config.toml
model = "multi-label image tagger"
image_size = 32
arch = "wide_resnet"
depths = [3, 3, 3]
stem = "deep"
num_labels = 9
residual_init = "none"
optimizer = "adamw"
lr = 0.0023
grad_clip = 1.0
steps = 11500
lr_schedule = "cosine"
final_lr_fraction = 0.1
Rows from block 5 of a small multi-label image tagger, named by matrix and row number. Rows with one number belong to one channel. Each number is 500 + 50 x the weight over its row's rms, rounded and kept within 0 to 999. All counts start at 0. Numbers have three digits each.
Before each channel's rows are labels from the 100 images, of 14848, where the channel reaches its highest value: "top examples" is what is common among them. Only what is clearly more common there than usual is listed. The data: Sentinel-2 satellite tiles (TerraMesh).
# convs0: first 3x3 conv (model.blocks.5.convs.0.weight, 144x144x3x3, each kernel summed), inputs 0-71
# convs1: second 3x3 conv (model.blocks.5.convs.1.weight, 144x144x3x3, transposed, each kernel summed), outputs 0-71

top examples: clouds; snow or ice; main land cover: trees
convs0.60:450491519577636494506510433541473572517534436430405451575506472492482538500589508429411589444439453508488536528442492457525485520506523531520575445452467529449587532548492530504510545446520502542429503561365530427486
convs1.60:362582464509510508527537491452530489490517489473471508479548524468533424450535475520554522474565509530492575546538548524517581420444565486495508463489523491447596444541556517539551482447515529469455537491467538556544

top examples: main land cover: trees; clouds; main land cover: clouds
convs0.0:436384472526485547481544401530499457463526532468544453475539511473492478459503459459477573516501483473391484352412456507435509498503435453485451463398442548479515448472464450476459437435427568457475450516558489461459
convs1.0:486555460582529594463521504555475471428535471497449447465461521456484481483474511408535509470482524423503477487484460448481459509406536544545526498447484463352483349439448439461528513567539527510490492533416517477433

top examples: clouds
convs0.12:508442481498479524479443494487457610482477516448585534554520490531507464496536405576466417472510426501678466479557528527495470450515566496491459403453523459536542566422500492400511486435493469512504422564440428415454
convs1.12:420581552469500444456466559459607476459569433549553533490536477453446549457445494457518544484504525567517483424513563502476522459478543534506492401482542546511495523437475436554547610397499459434475439521388490503439

top examples: clouds; main land cover: trees
convs0.118:436486476513492416491506528427515510478525561460461391400427568521519499470504528406498507483412532367551532458463500477484495481589493407435424518506450448449492533437461507497440482475470566444417478418526535489419
convs1.118:460451498526532491536490463502506516505515483505468376513560513572452473512585478598527465529489438516487507516475507455564531477483533508556509507493527511429577597577515512484546505484489522535414478596443529464574

top examples: main land cover: trees
convs0.64:438351464478436544495514435612505513529486438518547510449484480487450400457480478439474517506487542502459468489386553504447483556480528505422497485495443501528480447464478426434516466440559457516492489528567450573503
convs1.64:500479470476531506536515508527483463517567511528462530516496482425562491433498533481567579383510567543487560473517435575460502540395467539565560476539552460379473359523500499445501508503595530464539466515451573577464

top examples: water; flooded vegetation
convs0.77:515524488463515430412479478498451419484529502529514503414494448450517495533606473459462387427450480495500476535509617413514431418449535477516511432525485466459479422460467465397520539445538514513434521483497475479500
convs1.77:553451409489481457521490615512585449495486462432486458609519446528528522489426451443525604545462538483508517482493516498466471491571453570505541630572453448527575471547476478537442471479533487449521480563469462537442

top examples: built area; water; clouds
convs0.63:386433451460520463435457458475421489512507547529499503518515558488501508520481522415536447420520490461458527506516462478425511422601459546510525377497509498445377502401509485576499481500493504549407444478456577472434
convs1.63:424424389522582490539506437545581517543485462531537549596619461522504414425513488611534455497479430491480434557552506539510492528497525505544539435532504566502588582486519515511513461463560496501462480566499469514511

top examples: water
convs0.14:486444512520489412576530506526455467488538590478516445452454525491595455511529494527493391521448433545517478511517554607474526497462481490510515490476461501362459553421494510407431493526482606498432469537456451553500
convs1.14:462476482468516547521551417417526557541545390492590471510463413510428539456483485552466523561502513562456457441504546543456440616540488524525585470466412435530567622567496443491457504486669480521483409575558499507499

top examples: water; flooded vegetation
convs0.126:495426510538539511469437513496496522529397435500491439481405531537459492492526514541559505575536503443652518499450531477599548506436404551475550557494489495489501402457506449520502523535565431536441474567600577463550
convs1.126:605539440472464454489448489517548579562524544546462502494502440477596518494473536592535432544568533460528573511516457442527494467572450522515527556607573474590500567553561500479446494531574510460516428486539482528506

top examples: snow or ice; main land cover: snow or ice
convs0.1:496460466486489403455479476414436468493448494495489430492518500520514443495428429556546422382521504458539510441490372440514476528506416525417487444449497438475442479414513493492454505479460468499421384502466499402436
convs1.1:527533512482534488519509564579635529524524513474490581652589432523536537517587453491493544452476465496519468529585571575488432493478470544504509513595459512514522527450532594528511567504551512520551553468520537618514

top examples: trees; crops; main land cover: crops
convs0.91:444541418414491438451472425511528438487549487531462540459493454448496514516587477542482467326548511488472491505502478447504415425530488553564517501511517498426450434479498464463497483382466498500447489525414485500444
convs1.91:530355449479551479594471557539508460549455541465554512558595487481522370454489483460565586485401566555507585488513570551426530555419483519516517539528471514460501537542532557491448507510476497421526543506499550535447

top examples: crops; built area; main land cover: crops; clouds
convs0.80:449449401529473476468490457490496491525484519490528510617499376421483478560518366485525402463432483386461478479429484435483387389511479487478482494518486502468489524440485476459437495441428531451483520502510447553454
convs1.80:526469531482602502539562531548486537497571499514549533512542466515457461511566465515553556564507463552520484502531583511508454543487570516493532598497499500464419609487517596517542519460493496502576406486419535569516

top examples: crops; built area; main land cover: crops
convs0.137:430456449482471440496488442512507402523551530477436495460457514518556516521536527431532519444466486468445492503516465504476482419587480404491382493490465457411453468437467543486496485435537546433396538478502507561494
convs1.137:437392483522571469522564472539545468455565540483570406471459545508536366393523483520521534500459508552444474500448503470470498588435501502541515473520471577448514500479492452457480473515513563453415525540456492474485

top examples: water
convs0.46:489469452455481526455496477468467525490479539442572439458475523517512466393501441458475454531428407524614457470383503508537500422548519509390548473470390508445464544490519483553514451488514551410536411374492547468500
convs1.46:536556492526517636547555448504379500430556478535554413439545584473417510507521476530553516469531526543548509474451518470533496485475565494549498544430518494504335563548463459579558512481593536464553476451511532472529

top examples: crops; main land cover: crops
convs0.19:530508526523559436448443505549437497503459494571459597445471525474491521570460506424517533468589477501496536584489548475500475437496550499494488481490533479546475569486516577456504525520451478529444583500490518429445
convs1.19:487595439522547504512527479516513468506517513575484542424536518477497437503503470487544473545553440470477492579463437488539476460502449485560476576540572506401492506521520451499497484606501550512524570530470527467470

top examples: flooded vegetation
convs0.135:506474525490501491517460539462387430479469495497461449490452443532495398404442461451530502505422515539593420505501534500450403470469562553401578433499420495515484413517528499494489575484513484459492476406501506463488
convs1.135:508518412460499472518450443577508481522478508530534486593563422534522578554526445526481503498491529487589456432508424480536453380682520438468497508499511482512500503549557498573430460448507465518515516455537536556475

top examples: crops; main land cover: crops; built area
convs0.71:526532492460509466446468517436511508473472509489620507506427491453480465507504487449505458556472512578496444489476511462460549414423556476520526490504522490499422591511578496430486472552512497425566502440508508483517
convs1.71:501460469441528565536570453502477459486594560515497595404523458407517512558540526496488468448531528563475517515506431479464411461454460515521527522472430565440446450540510461515504493504527584525545550458529517478515

top examples: main land cover: crops
convs0.103:527352488438502490514489484478492484455498551466461477455419459536496525578485464451431539526456533532511491507489627542464405433455484489469424523509439509493448481440508472443454494533492506531478440495553538541403
convs1.103:530529435517452485529546587473488565499559547592487465402522509473532408474557519646557453488613506466467574482522455430534544487502498497532475568582629522525478502614465461448523468502542544474447473490533486488583

top examples: snow or ice; main land cover: snow or ice
convs0.53:518391551470496487513455488481459637467473516431385529497512484474485468455523533515454569467493441471512583437515462534484567462476471433479470449517438530466459553570394464427445466485567482445489445405499469552446
convs1.53:507534452494475516454487501455547536510471501506512461543519585496543502553632528564573480374547505461491570532423489523512509476481443535552459556535533477594511427478518517496517494471574512521502414505567495563504

top examples: clouds; trees; main land cover: trees
convs0.81:525533443493487496635488506525551520461529431505532619464515424466405500454511471606466654505472520487461455524517523640473527577540484507443474543440492474498529535464406499500498460467509426507569471467447497490428
convs1.81:451477408474542460465529457523439475531559495497524411620543531458523483442449459380500529533559580492509520365431406571489476478512461515506448466512550591516442492464432520548482431563447468486462480528526558530592

top examples: built area; crops; main land cover: crops
convs0.4:444457446513528459447415424508343479529445530506560472498426424431471453548521432468464420501485494505533520515396487473563495460460480570496596469441491569448327499377482513426534427508454479468481447509498484530489
convs1.4:601472400482563563523522467549376562506509465561532500574597474470487457438500564497608478443512513506530449589465557493513445580443615505559518599527484534548415597489479548532522477465615534521630435465542508518568

top examples: clouds
convs0.30:527524556473541537499517480554503490550507465510605558478504512540485429471494511548535461471517448523493481597518499539451455455475410537517622535498535526459384595490549495436397504455467482459557484521506478567489
convs1.30:536607468500549519491534511505467393520536532511558431480490594581528499436442489509506518532565470529506451478430425498508498643509483571528594545521528537521437494450529527600476437534601533531549429597502549413542

top examples: main land cover: crops
convs0.102:431521549423493451389404442491496432481474479527513465556543401509460514534603460514471387428550491463569435479463571346527466398535549506541495432462527455529432426462501546477540527455508434498378462486526508529534
convs1.102:554483412487480408580485580499564357523478540474488467580553517537541504456465555472544654526470550493539539458475588586456539569531525434458437564575465511475474463551502501430502463549456471512569490475527455510489

top examples: crops; built area; main land cover: crops
convs0.95:448487478484460488514542498505412439472494557461482431407468607505548539502502494477472402478406459388498476494423459547482446452542451429425461477532437531451421476431511478431414496488544571567481473442581453518539
convs1.95:463592497537539525498484474495368538421555458544504342518478491460478499455503492569500417423490448507537460465409511507489429474524473522479491557486478441412454484579448421469463448506585538536414496590454525467435

top examples: crops; main land cover: crops
convs0.29:459470491461482432450450490501467430464496479508473469479453414500489506548555470551459428498484466447576418481498606431511459430511569449474492488507455508502422433505452444361515592521491456492438513481580473542531
convs1.29:513457404513478355506524583619541480517534532535556517630482445519553571448458449476559581506521619523536509470525505508438443498569456462454454539579514545520514504500481517498431433514510533508521494434542459613444

top examples: crops; built area; main land cover: crops
convs0.92:468379472478474586432538472476542555501493513455537449570554485552453435410518428516493461479485424435526514394415437458481488435549464444429424479453430533457554520491490437494483398460505526418504463500551457498498
convs1.92:513543482494538622473509436475528538532538551478524455549549550521539433446532547525500477453588384496545478457512483452538515459440563511591515532460506499381515433515547534493552541476554544477502443525473523559517

top examples: clouds
convs0.132:476418499467465500463480496444445545520485462423498517504520431542476522519435352429438539448460395469598447476559488537480458508549542524462472393418433450546485498328498441563528468435567441469406477524481509472500
convs1.132:384532466455495479417467570490612502509531560502504544563479431467463508419405462515462457469523465464549393480507508492438481420563516490536492329487548560483553505398482473571512430429499481504416452537491485480475

top examples: water; clouds; main land cover: water
convs0.25:482429445456448456523459528419440534449417520490521452431472436454545487456567505556549431510540445543499401416495488514528526456388529494429437499459490398490527601488568494487484491497465522428453412469417518432431
convs1.25:479516598528475550547486517480487379431552423491498553435489466493409557510494497463489562545553458541495519431539564509487461472409492437452411468480411509527519486544519439618536595552538425466499547443477554443503

top examples: built area; clouds
convs0.42:480481511539513439456417458502318504562472535494549414504458403418488457558541476406436426544454507541492471455363490497548526534439420540456541440499477571495375502367492477453510465533493502439509433499491514524480
convs1.42:571441433451550567505453472563382459489466472494518548539564465438475464460517547569524420447498520471487453577499468427463424481471590533558534582470429491484424492559476544538504502498618504539588424473546523459522

top examples: main land cover: crops; snow or ice; main land cover: snow or ice
convs0.9:453552521432443455317443401472475424500533554518478527533517409449543526511499454455473354389505517457526444446478509371541431385528531535557548424504493468591440487470512515504553489446535518483424510494450523474502
convs1.9:501435434443526468627491522570551330482469512415541530561531512547538411515462465418474575522465498502528465507465542504465577543528555435443442509540442547424470428478466511483504495585367477479564516485523482481518

top examples: crops; main land cover: crops
convs0.117:488504461543527583530461420487387497456454474463549465575494486490476444500569421572484467504510505478620450471477498488452524512560552504487485500480530497434483567405471528450459527393499517536537410506380448399491
convs1.117:419472579529498515529469457465538447458588461499540507408519508496472438492539440523507589526516556576528454474474570485560466470423548488468518438480505534553502565510494407485600611466502515438464456421343505504488

top examples: trees; clouds; main land cover: trees
convs0.37:481588508525456519517493513460447429523449493474523530537403443499439514532484519471514503428481428397382469435495470495530491482397481488451494474510474491412537487473464445396504513467423461546496500506442433411504
convs1.37:522424589513571541493481570546515557498584487490492491534549523523411483516566391500462520462496486581547474428512525554520546488470510547448426490508426435546529557469531516470529563467452453557519452609461564523399

top examples: snow or ice; main land cover: snow or ice
convs0.94:481476585446499552327527466484459519446504527515431507541500524485511576593559486422482360474538510455469463489485610327560483451483508519553495434493492484583416476448472549529551555507566527531456498549552483532540
convs1.94:497538380500443403604524515472538449502538527505435542515513510539513466380431501506496634508527470465504485471502540527485444609550502478451468584552478502494521480512482478471495381560421496494566453563537475418543

top examples: clouds; main land cover: trees
convs0.97:470423466494500493432490396550444513525501541503574468498440480469489448495418460464518422536507431561555552557469448496478475435486442517470550455460449560372414550471537483465480485503522539468537500489539501574478
convs1.97:547540484516558590509525484494506514478560510505551557551592593526515481491492558456564519535553463494559498528470498505556560580430645515594572549493551546535413547445464515520584493497543561537620451507402487428594