{"model": "multi-label image tagger", "dataset": "Sentinel-2 satellite tiles (TerraMesh)", "train_examples": 72500, "image_size": 32, "crop_scale_min": 1, "horizontal_flip": true, "translate": 0.06, "rotation_deg": 10, "arch": "wide_resnet", "norm": "batchnorm", "activation": "relu", "depths": [3, 3, 3], "kernel_size": 3, "stem": "deep", "avg_pool_shortcut": false, "widths": [96, 144, 208], "num_labels": 9, "mixing": "mixup", "init": "trunc_normal_002", "residual_init": "none", "optimizer": "adamw", "lr": 0.0023, "beta1": 0.9, "beta2": 0.98, "eps": 1e-06, "grad_clip": 1.0, "steps": 11500, "batch_size": 256, "epochs": 40.6, "lr_schedule": "cosine", "final_lr_fraction": 0.1, "warmup_steps": 1150, "weight_decay": 0.05}
Rows from block 3 of a small multi-label image tagger, named by matrix and row number. Rows with one number belong to one channel. Each number is 128 + 32 x the weight over its row's rms, rounded and kept within 0 to 255. All counts start at 0. Numbers have three digits each. After the name is the row's rms in percent of the matrix's.
After each channel's rows are labels from the 100 images, of 14848, where the channel reaches its highest value: "top examples" is what is common among them; "colour at peak" is the nearest of a few named colours to the mean colour under the peak. Only what is clearly more common there than usual is listed. The data: Sentinel-2 satellite tiles (TerraMesh). In brackets: how many of the 100.
# convs0: first 3x3 conv, stride 2 (model.blocks.3.convs.0.weight, 144x96x3x3, each kernel summed), inputs 0-95
# convs1: second 3x3 conv (model.blocks.3.convs.1.weight, 144x144x3x3, transposed, each kernel summed), outputs 0-71

convs0.31 095:085122112092104072104139102130074101110117132140111109175154140129212138085082137177124216150098129139114106084147126146116088198107127133126112166120096143119112103111137137162100130152126107144216116141154165146124097066107186147156117122118220193143124098098140141138111110150187145109
convs1.31 101:132134122130094127120064166079127113122048084091142102077098158106091184193163111117085107152089111128088130110122152150143139084139077102100089152129124145092098115094184133101088130156109068148116143101131174115163
top examples: snow or ice (50); main land cover: snow or ice (41)
colour at peak: white (29)

convs0.100 115:104126146115209121137181173103113135149161122121123096107069092085121152124179147132098155126141088144136056138149128110155130179128107138083105194164103187192122141176176123137141139143098221153129144125145154087194164123178157137118197152120132127128105169093112143120146186113144131125
convs1.100 091:148099053163126156189137105147102164137131109084146174086102090165105104087144137188111183153090092152168158139165051189136134190162115116135122111127109164096155128139117119177105097166161121109168167133085164111144
top examples: clouds (74)
colour at peak: grey (54); pink (29)

convs0.34 113:097100120143143083099104128114099090213142110055099044087138159118130157166101118103114131130174179115138036082122159083157122148095084102087134107137120149119122072132159125128070108170207134156090131134137163125104182141151120127145072130127111097124084120129135154153133173111132123086
convs1.34 074:128123136165153134105107172168109113144149064081185089139097109148113128131087114109080185105064151131113144077148075124119154170083101145137167069113115191137150097135119083144110119109104103152136161137133131090143
top examples: clouds (76); main land cover: trees (41)
colour at peak: pink (42)

convs0.54 097:144147163154169067076114099137166131141153129088061127094179174123168124081134111146166159090146110139179122132098121111138113153149094095099093101192096107147180139097095034126132136148132153151146161146146104180074121125104150119131149101120170163094094151046138090131076112107084151096
convs1.54 082:091194112109125163093108153101110043126044067127126152099101140090108149106133159121126045120149098137094121152140122045121147062076153121131154105110157108092133016149130129127142105125124074155120143128126142088143
top examples: built area (68); water (67)
colour at peak: grey (70)

convs0.62 102:141138147084101144154163167108151159126145109119124126134106105087147165173140140138118134106076136107137128184106111135087138255143106135090078112161098148106122108193125167133134089093089127118172108146114149120133121105159255109097131119069117163089128119155097151108139146136136083121
convs1.62 089:134143119155145174137156058148148144101166136062149108126140118132146100102131195118085164138130066131121071125091043152164138112154113098105149191140118130096106145139137134159109088144117134099159102131107158133134
top examples: snow or ice (58); main land cover: snow or ice (53); clouds (40)
colour at peak: grey (60); pink (26)

convs0.59 109:196186113171092088079208236131158143151153156142143109069160146140118168134136117110125105193118078122150138111089103121126169140116156119104152093178135117173107131128123210086134159170157128103135134136165114123092165139150184096163112149160155134133148115089157143121139138126090079120
convs1.59 096:165131142175138114135095097135115105182116141061089075215161100138139187155113120140040137178065127100183116087089117111098122118187114084104118114148086151115155108132149168162086150169144152130126095120140151156145
top examples: snow or ice (90); main land cover: snow or ice (86)
colour at peak: pink (36)

convs0.114 109:114117130145180109050118082140138130133141169045055099085138169156148129196127090148118151099138145146167123098101110061184115154122072064088129127158080088172123115132140100116114123178123125142159123153090122133088103159132134084105128098105133161145077162123177101129089124102105064116
convs1.114 082:122120131140133155117175167110101063065066022123143158146033120136106142109107128106123099155100109098135044125144155079146120060112119176125184149075120146099101100123043137154131076110146123146167119135125109114088
top examples: snow or ice (49); main land cover: snow or ice (40)
colour at peak: pink (33)

convs0.35 100:140100080130142107100140132145144122218100094099076126151148184137117171096087063126112134117185110105182077076073114066198149139085155105096121137147096071093142112135110135142105149169160141197130124141157148133109171147094150083117113133177140122111094108143177140160075106093114134127
convs1.35 075:166145168143142145086104146129122130141101082105135089088030155136108176173134119112093100150080136106131157097117133040101165080086104112104113102103138165142158020168121079154096162136123128183159169127098136059149
top examples: snow or ice (43)
colour at peak: grey (83)

convs0.84 066:166128145102081101097120105116187187143083134178057139140095131150125163126103093112123094089155060175148131091090091110122124170121130169153109163129118076099051140152145146129125141074103153117221063167114138083126102110110149096066121136076132130139138180147119116103159130114107097132
convs1.84 092:151081146110123157130108147119148119161131134067108122135164161114154129085168139123099073138088108126142102110141163118126119146116120116099090147181025137125142086164132150101154130138207141090146082114147131169145
top examples: snow or ice (79); main land cover: snow or ice (64)
colour at peak: white (37)

convs0.22 090:154158151185088094126126145113152127205109116155090114149143129191194129152108099122132138156149128179158070075115118120151078101134100148150154080117177081107165112110153179136102123164183047137110152159147161176128120127064141118163114129128107118140161145152132143142133038158134191118
convs1.22 091:104159144145159155080060112171120095153130120067147087148111106139158099125116068093047094111115144118124132098094068088109132104104143157133175048145121156136114068113145114102131129090092130090090132127128140112164
top examples: snow or ice (91); main land cover: snow or ice (86)
colour at peak: grey (65); pink (26)

convs0.109 119:140073160140062183160113099153103122104149145152110138144094162157103118144117152127098148139137119147130107090081086134134041115180127118113163133094107145091136141135106135123133119089108132057099085126131157000126084119124080099168145166168093083128137101177088083149138178120153117128
convs1.109 101:158118171085153078109133178093136166135118116140165111102089136132087057083156161152184116116139188134103202127132172185107118161102096106120132153107130122200097126139130158096103153126040111104164106123142136129092
top examples: clouds (51); snow or ice (45)
colour at peak: black (40)

convs0.15 111:115124132113109109110171175116092099171160107119160085091141163114129159125129166090148108167120120100112085163125096136085137191093089113105117053169111146131110060109134149077103085118163125132087150100140175139092183125206187110126102156127122096114131128096114162142207172167158080079
convs1.15 090:139158139179129095149139092159117132146143107001142059165166103161110140122117133124041214128069106112149130063082071137160126181159121096110132131136093150121136167131159122160103134153091116084109107113144140139171
top examples: clouds (96); main land cover: trees (49)
colour at peak: white (44); pink (38)

convs0.46 118:111076147136142075091165138114137111190127106097133122146098091112160108125140144155128133174145176116115077117157168129129129135129067127101132153090143166102099145156232112156111090130161156178142111143105216124181134102169109110145133129051085092138064152083126153145141191136166144160
convs1.46 100:150121116182144145107122149181130160130170124045125118113135110175124101093128094094053183116100094164097119105103047159150145173118129137121142098144083199149112160084131081156139097077113125062151120141101178150159
top examples: clouds (89)
colour at peak: grey (69)

convs0.8 092:160153201108174116103105108123201174132191123096113143125140157094162156142151173139200168072181115139082127183111110123159105113145053114107124135155093178170168140103129067153134096110126161155098146168126108161097118152122109133105094125102141152099098169059135092094135089140090121100
convs1.8 100:111159106138113190142043115099130110121038000150126128127164147108081126102093126158163143119168100112142143154146119096139111171106135158158197141076162147107144121139119126113153098142140000127126140127148115116123
top examples: crops (80); built area (73); main land cover: crops (50)
colour at peak: grey (60)

convs0.10 077:114152126104124130131106125138118118075161138121115152090135141082148177147145126139106129067126126155179108154098131150094147242132111142124090104246119111155133077148081016091147115109126113117161143104125116115086126114125145111104099112148152201082126116149158160132119111157118079107
convs1.10 081:129115157117140153164155128120119083140111129144135134127107124094133142135111205144162114115143137150127142135148154139149146086082122123138153148135121091103152078188120184106126149161145127144163160128182125132122
top examples: clouds (34)
colour at peak: grey (76)

convs0.125 107:102100143149125127117160169113123116173145096126162081108089133136180138136131154134181116174160142151143118119163160135111180146094105142120191143171148168164109098123211087117083104103223164132124149149127227122120155155180116143149129109102144114123105137106110161163204198119153108127
convs1.125 084:135058141149128131149168147152167119172156133000133109182120138161118095067110134102088207132072083130141129076108112172116160163116113130140142108129052133143177139130104143154116116124124124093147144137136166142119
top examples: clouds (86)
colour at peak: pink (32)

convs0.107 088:146142128129156098125143069174155156132106133059103132130127133121138114126134057113092126074159117138183108110092129089149129134102117088147098107135108077150178117184119056084136177134112150153180175149134117197097130143090147106056134155128153127131111125202177098169074078085085140124
convs1.107 080:145179144080132173074135152108096050091106091186117173071105155124126168166138084119150058128147095122109093179125159049141110097107140134129127115093166116042132047143084138129123131131171139143143161158128101097115
top examples: built area (71)
colour at peak: grey (84)

convs0.70 062:143186141128091088127174122151176139173103163196070134136096161162186135065142090146147141136157096131145142112099089134126134132105133137147130071136140099117189121172106124133157151135121097126152175168169113228119102117106174168116176151103138116107125149156136168191104077124094198134
convs1.70 088:135142172135141154104111121114096136136139147057106141069174153131133138151139117123031066146075070116133103160106164097132115130116152130135111104141067132095134084132134121119134141136171161086115133154130128119162
top examples: snow or ice (63); main land cover: snow or ice (54)
colour at peak: white (36)

convs0.52 091:090127151082156086100125151151111131148183126098095095123094160146136170169130136208144165096090157151105131148098061120171122147143107116062156115151069166179214127175112141169118053086106136145110186103117124143137114139144148083145134147087106090121111132064162165150151138139098122152
convs1.52 079:142142175154108162134035136083072113132081048112090113136159092120050118112054179122113164136111103085115104125138142112132105100104162162154196120122098152178122122142119107107145133175095033114124145127132095122127
top examples: clouds (45)
colour at peak: pink (27)

convs0.92 117:138117129129130046062167186142130139165124109155139130133138133142146212106154136155149146177141164128098093109103101118155151139141084141097159129129093118102101144127139090158127123157151120137069117106120162106145134129135132073168113153101071094151150156097160255150170150107118105152
convs1.92 112:139148141164127140141131096146084126145130124000112070141148096149122119122129139105000148140022144123116107071090081145138119119135137156134155105142011132136128134138134101152128139120122142083096123134104155122149
top examples: clouds (93); trees (89); main land cover: trees (51)
colour at peak: white (72)

convs0.141 112:198142115170117107122165133129195172116141145123106126131181107116100106150124131149122125131071114133148030104068086119094009141144120089086122143164116073102088154127134072098131121081114119108142077147104131068139098130126120113103091151146137135114142141155083084110135078142144083155
convs1.141 099:142093175094056122131146121130137069124140141152157124197087151147176100073142160152162110093157118119144143091147130123130133128136099118149146130185142101089097064125096159102125183175142152105143115113175091137150
top examples: crops (76); built area (74); main land cover: crops (49)
colour at peak: brown (67)

convs0.135 107:114129128148117102135053082129134130083101167128112132091157139129102074123070118149139084098112176153194158129168162125112150158134250099087099098176108093110170146123125072120152125132138096120149162147133136105115094102155129155118218099160160170103094120126135078126134174116138170149
convs1.135 103:099000120124125124141154122125160106120112135103125146118064123113122090140132135119104099130051123125122131155143192117132169111106136112131087113115083109155144123112074171074151132073145129115091146116107102110118
top examples: water (66); built area (65); main land cover: built area (29)
colour at peak: grey (68)

convs0.108 118:160052173151109166164132147119117118120148178144130144124146163161118085103178126142136158153132063128130108110070050132137065083179175117094147135103077132082140162098102176142157140134121132106132080097143129042137101083133117091173132157157097091145117099149085064114162159127137092138
convs1.108 099:133092114120133138127109161095127173058131096141140104096083110134104075108128124148157156129151222080113189093140139135098124132122086138108140144116127145185139129120071118050088151112104127141146089126154083129122
top examples: crops (84); main land cover: crops (67)
colour at peak: brown (76)

convs0.71 122:143132122201135125109132131119140129105158072135063034120169134095104155140086167099074109110079119160179079114087106070129093132100072063091044133163101166119109098111118120116063106139085144111099091148158143126095102136145084098101129091149156120125113124139112130092102122090132126090
convs1.71 087:127155147150122132115136119151151085135072084136216161203099102106136163092068144127141012112129060183112122118130106108122101101132128126157124114116153156127125084122146160171152109145138096103105164125143154145084
top examples: bare ground (62)
colour at peak: grey (60); pink (25)

convs0.58 108:091166138073159156157096132094117102136095146091084102113085178133143104114135131110197125142167121085049114166131091123116100130066157126139178097168106096195143107109130093074147097156152153132099153109110123169129159069156141131143118083100074143159155179077090115102189090145102093109
convs1.58 106:112159090171112153188189120138081092123199086158165125100078146140130085101105086129143198180140091142184060141146103176134104129147125114134134112121158123051150171123106085152103120161170142115092122119178096039175
top examples: clouds (64)
colour at peak: pink (44); white (36)

convs0.75 107:147124066145095118120148158120147144170110096094097117169136180172098186172071131128104131148137114142164087080085106091192143138112122079080138097148119080124158088129122207121051102116158122145109125134114148122083140190094146066123106109181115105115073096167172150122104081127123106111
convs1.75 081:142093192162154138081084108156136165153090104069137060166058150142133143130094105107072123187074143090148146074117131038107147098061102155131161103124115198182139066136126140142101120145123141141147140139142126124137
top examples: snow or ice (81); main land cover: snow or ice (59)
colour at peak: pink (46)

convs0.2 083:112162102060131119080127147165109160122151208137152103072126079096095143139178056185115122136111137144090138092098130085072127079187119090090137136108061134163144174152097096120189120125104100097090123101100120127150097151118118104121122169140111117133154125116158132153128115097085120224
convs1.2 110:146149120133099146099130136125142156070138153145110144116152116126126111138131127126134102132143150079132122125129150108110117117114137134121125115157126137137140157130055009088128150122137165138121130136138005106126
top examples: crops (82); built area (77); main land cover: crops (47)
colour at peak: brown (68)

convs0.82 115:102054155118125116175075097145109078153100135088104108147131200144129065126132106133140132124159220079091120126135152119081125140169084171114182102108146132071178127133162158142134082139159085171115149121092150135164135108135171121160056113118065086127130118088114165162154168141147109142
convs1.82 096:105152128205163113126143146163097157128209102077135060095089115173123094139110135098077214151079125107134110121098085150169138149096160114112152120146092150208117147094129088145139114107071149118107130119172139128164
top examples: trees (90); clouds (61)
colour at peak: pink (35); white (28)

convs0.20 091:165136163130105053072184187126173158187134114148112156146112133162129243124141136161143162121126110168114013094123084099142115146145110096093149160142117110120120150144145135155138126121160157145136089142157154120175112122105167103099144169085083100156131180119143174146127103159121135156
convs1.20 081:165150139154140178116072069149114152160111109031132107134116088140126078115140118127023107139093156117162121096112054113142109162155127153113132101156049171138099098129141111114152172139153131064123111121115140136188
top examples: snow or ice (70); main land cover: snow or ice (64)
colour at peak: white (44); pink (38)

convs0.53 063:166149164134156155175167151127173200159120192177096100138046135073164193120140148100166138103199047156143098107112097101131165160110094142131151129182133147190138112150133071097140083152136162119110134161135123116097157138138121131120142098134150168146143157124100140124089094093091124079
convs1.53 076:138108132111156157148108158101146106153113106124129163094137207161133117094119147159158104145153117132173133174187164132122117160116113115137132093134141135046173096180118129138111144171192131131148145104169138087132
top examples: built area (71); water (67); clouds (38)
colour at peak: grey (71)

convs0.80 099:136094086123080126103130099174157174106114146110119154121106104150102156205117120159077119106091233140185119099088125097141140158162109077082158102128120097143138110184104088098098098125126061102153153153083129113105069152104115083127111149106135122105122133175180161164113127105091061151
convs1.80 077:149119192107132109077154163145091070096127129153101085166102120105143088127122169101138055158104141127099078111110218093145089104051116162151167137118101156172079132135047137103138118132130168105136111151177111122121
top examples: snow or ice (42)
colour at peak: grey (56)

convs0.111 103:154153159089109155147140147142186192118137138175149160178127106104167184134123214188189189139137100129067095115132133130131094114150088149154125206122139186118125185135103116173173139107130134124114115151101095142173101127157095183115113161107127135106122147159127147157075138165144151193
convs1.111 095:144122127146056186134055115049125153125106094148134128086182194128102114122141111148158123106173120122152182127138133140139163155141101114158110137118176137115141163137131067049113139129139111139148120133092084102115
top examples: crops (86); built area (75); main land cover: crops (70)
colour at peak: brown (67)

convs0.74 094:135055099164117064127126130092150128112107134155128132141120082094212133074100088158181196200134105119080108093125137109104126159070107159089099173154110114142089159139131122148133151196123133113218089186106111145146133108123147151168102136080134161140121105122145127126094109078139146165
convs1.74 095:132176126088076166100127199064118060096122119133127137116148161115108154142140045114112136114158111091106086110129113120105131032191108107097104108103165049041123094130141106141109141115109122146146128112095152087112
top examples: main land cover: crops (43)
colour at peak: black (39)

convs0.7 103:085112113114121073103095109176127156119163169124103123129117145151194134157115108186145174097123178183137131143083124135152085138175075102103183089152119124199197150141091091129126137126162085140138177195104087184091084138113111137147089140133154139096098135084158162154125094159068110148
convs1.7 095:093166167114096135095089139073087063143086120165104127155168123112115120139085147111148082136138128102147092154134194093111096051094167161174188132122143111142102136117121150051129138164122105164085146128157061125111
top examples: trees (89); built area (80); crops (74); water (67)
colour at peak: grey (63)

convs0.127 112:095107104124194147114129086119112100171070134083134135136124146077089094104114089127100124096170118114174131092126124099154157158077152108123064123116098068123180137145121091128138158151102143234148162128120140140133151141086140093128156114195117115141089160152217094153056092128154142141
convs1.127 096:137133120108150098089171135113115121066110116152132162044013174153113183201158112113124096125112153124113145175149110051145175103066147127130130104103171125120136081134100117157123138104090160207164162123087131056143
top examples: bare ground (58)
colour at peak: grey (62)

convs0.12 113:191103115171084116125113151141173130127114145113156148114190168110100165170116147134140122153119158088147147117103154140094184113092178127124172089157172090141136117085094117088114186159177095150124157152124107142062141207119132118146055103212156132086104096113168165141131133151133062119
convs1.12 096:149122209129133070081141126101109130141123161105089070181115145117129181193131127117093083157065142097150133095122178053105127101065141120128145103122120106176141098123117180125104168111083168145134106111158140109127
top examples: snow or ice (91); main land cover: snow or ice (42)
colour at peak: grey (60); pink (32)

convs0.136 104:113106144129131112092154149120128116167149107123164097111097120106176125112131145159196127153150161131132120131177134129102152165099088112116158150189112161156110120112188051149105101116197153121102161116094240145124157121184135131129140098086135127104105129089101173147232171119175103148
convs1.136 095:114050142163133140175157127152123127136154115000138100140118138153114108088114122105054199141050099148127131091114108174136150155108110121119140110126028149144159150125108119136110111116130112079122128129131163139128
top examples: clouds (86); main land cover: trees (40)
colour at peak: pink (31); white (26)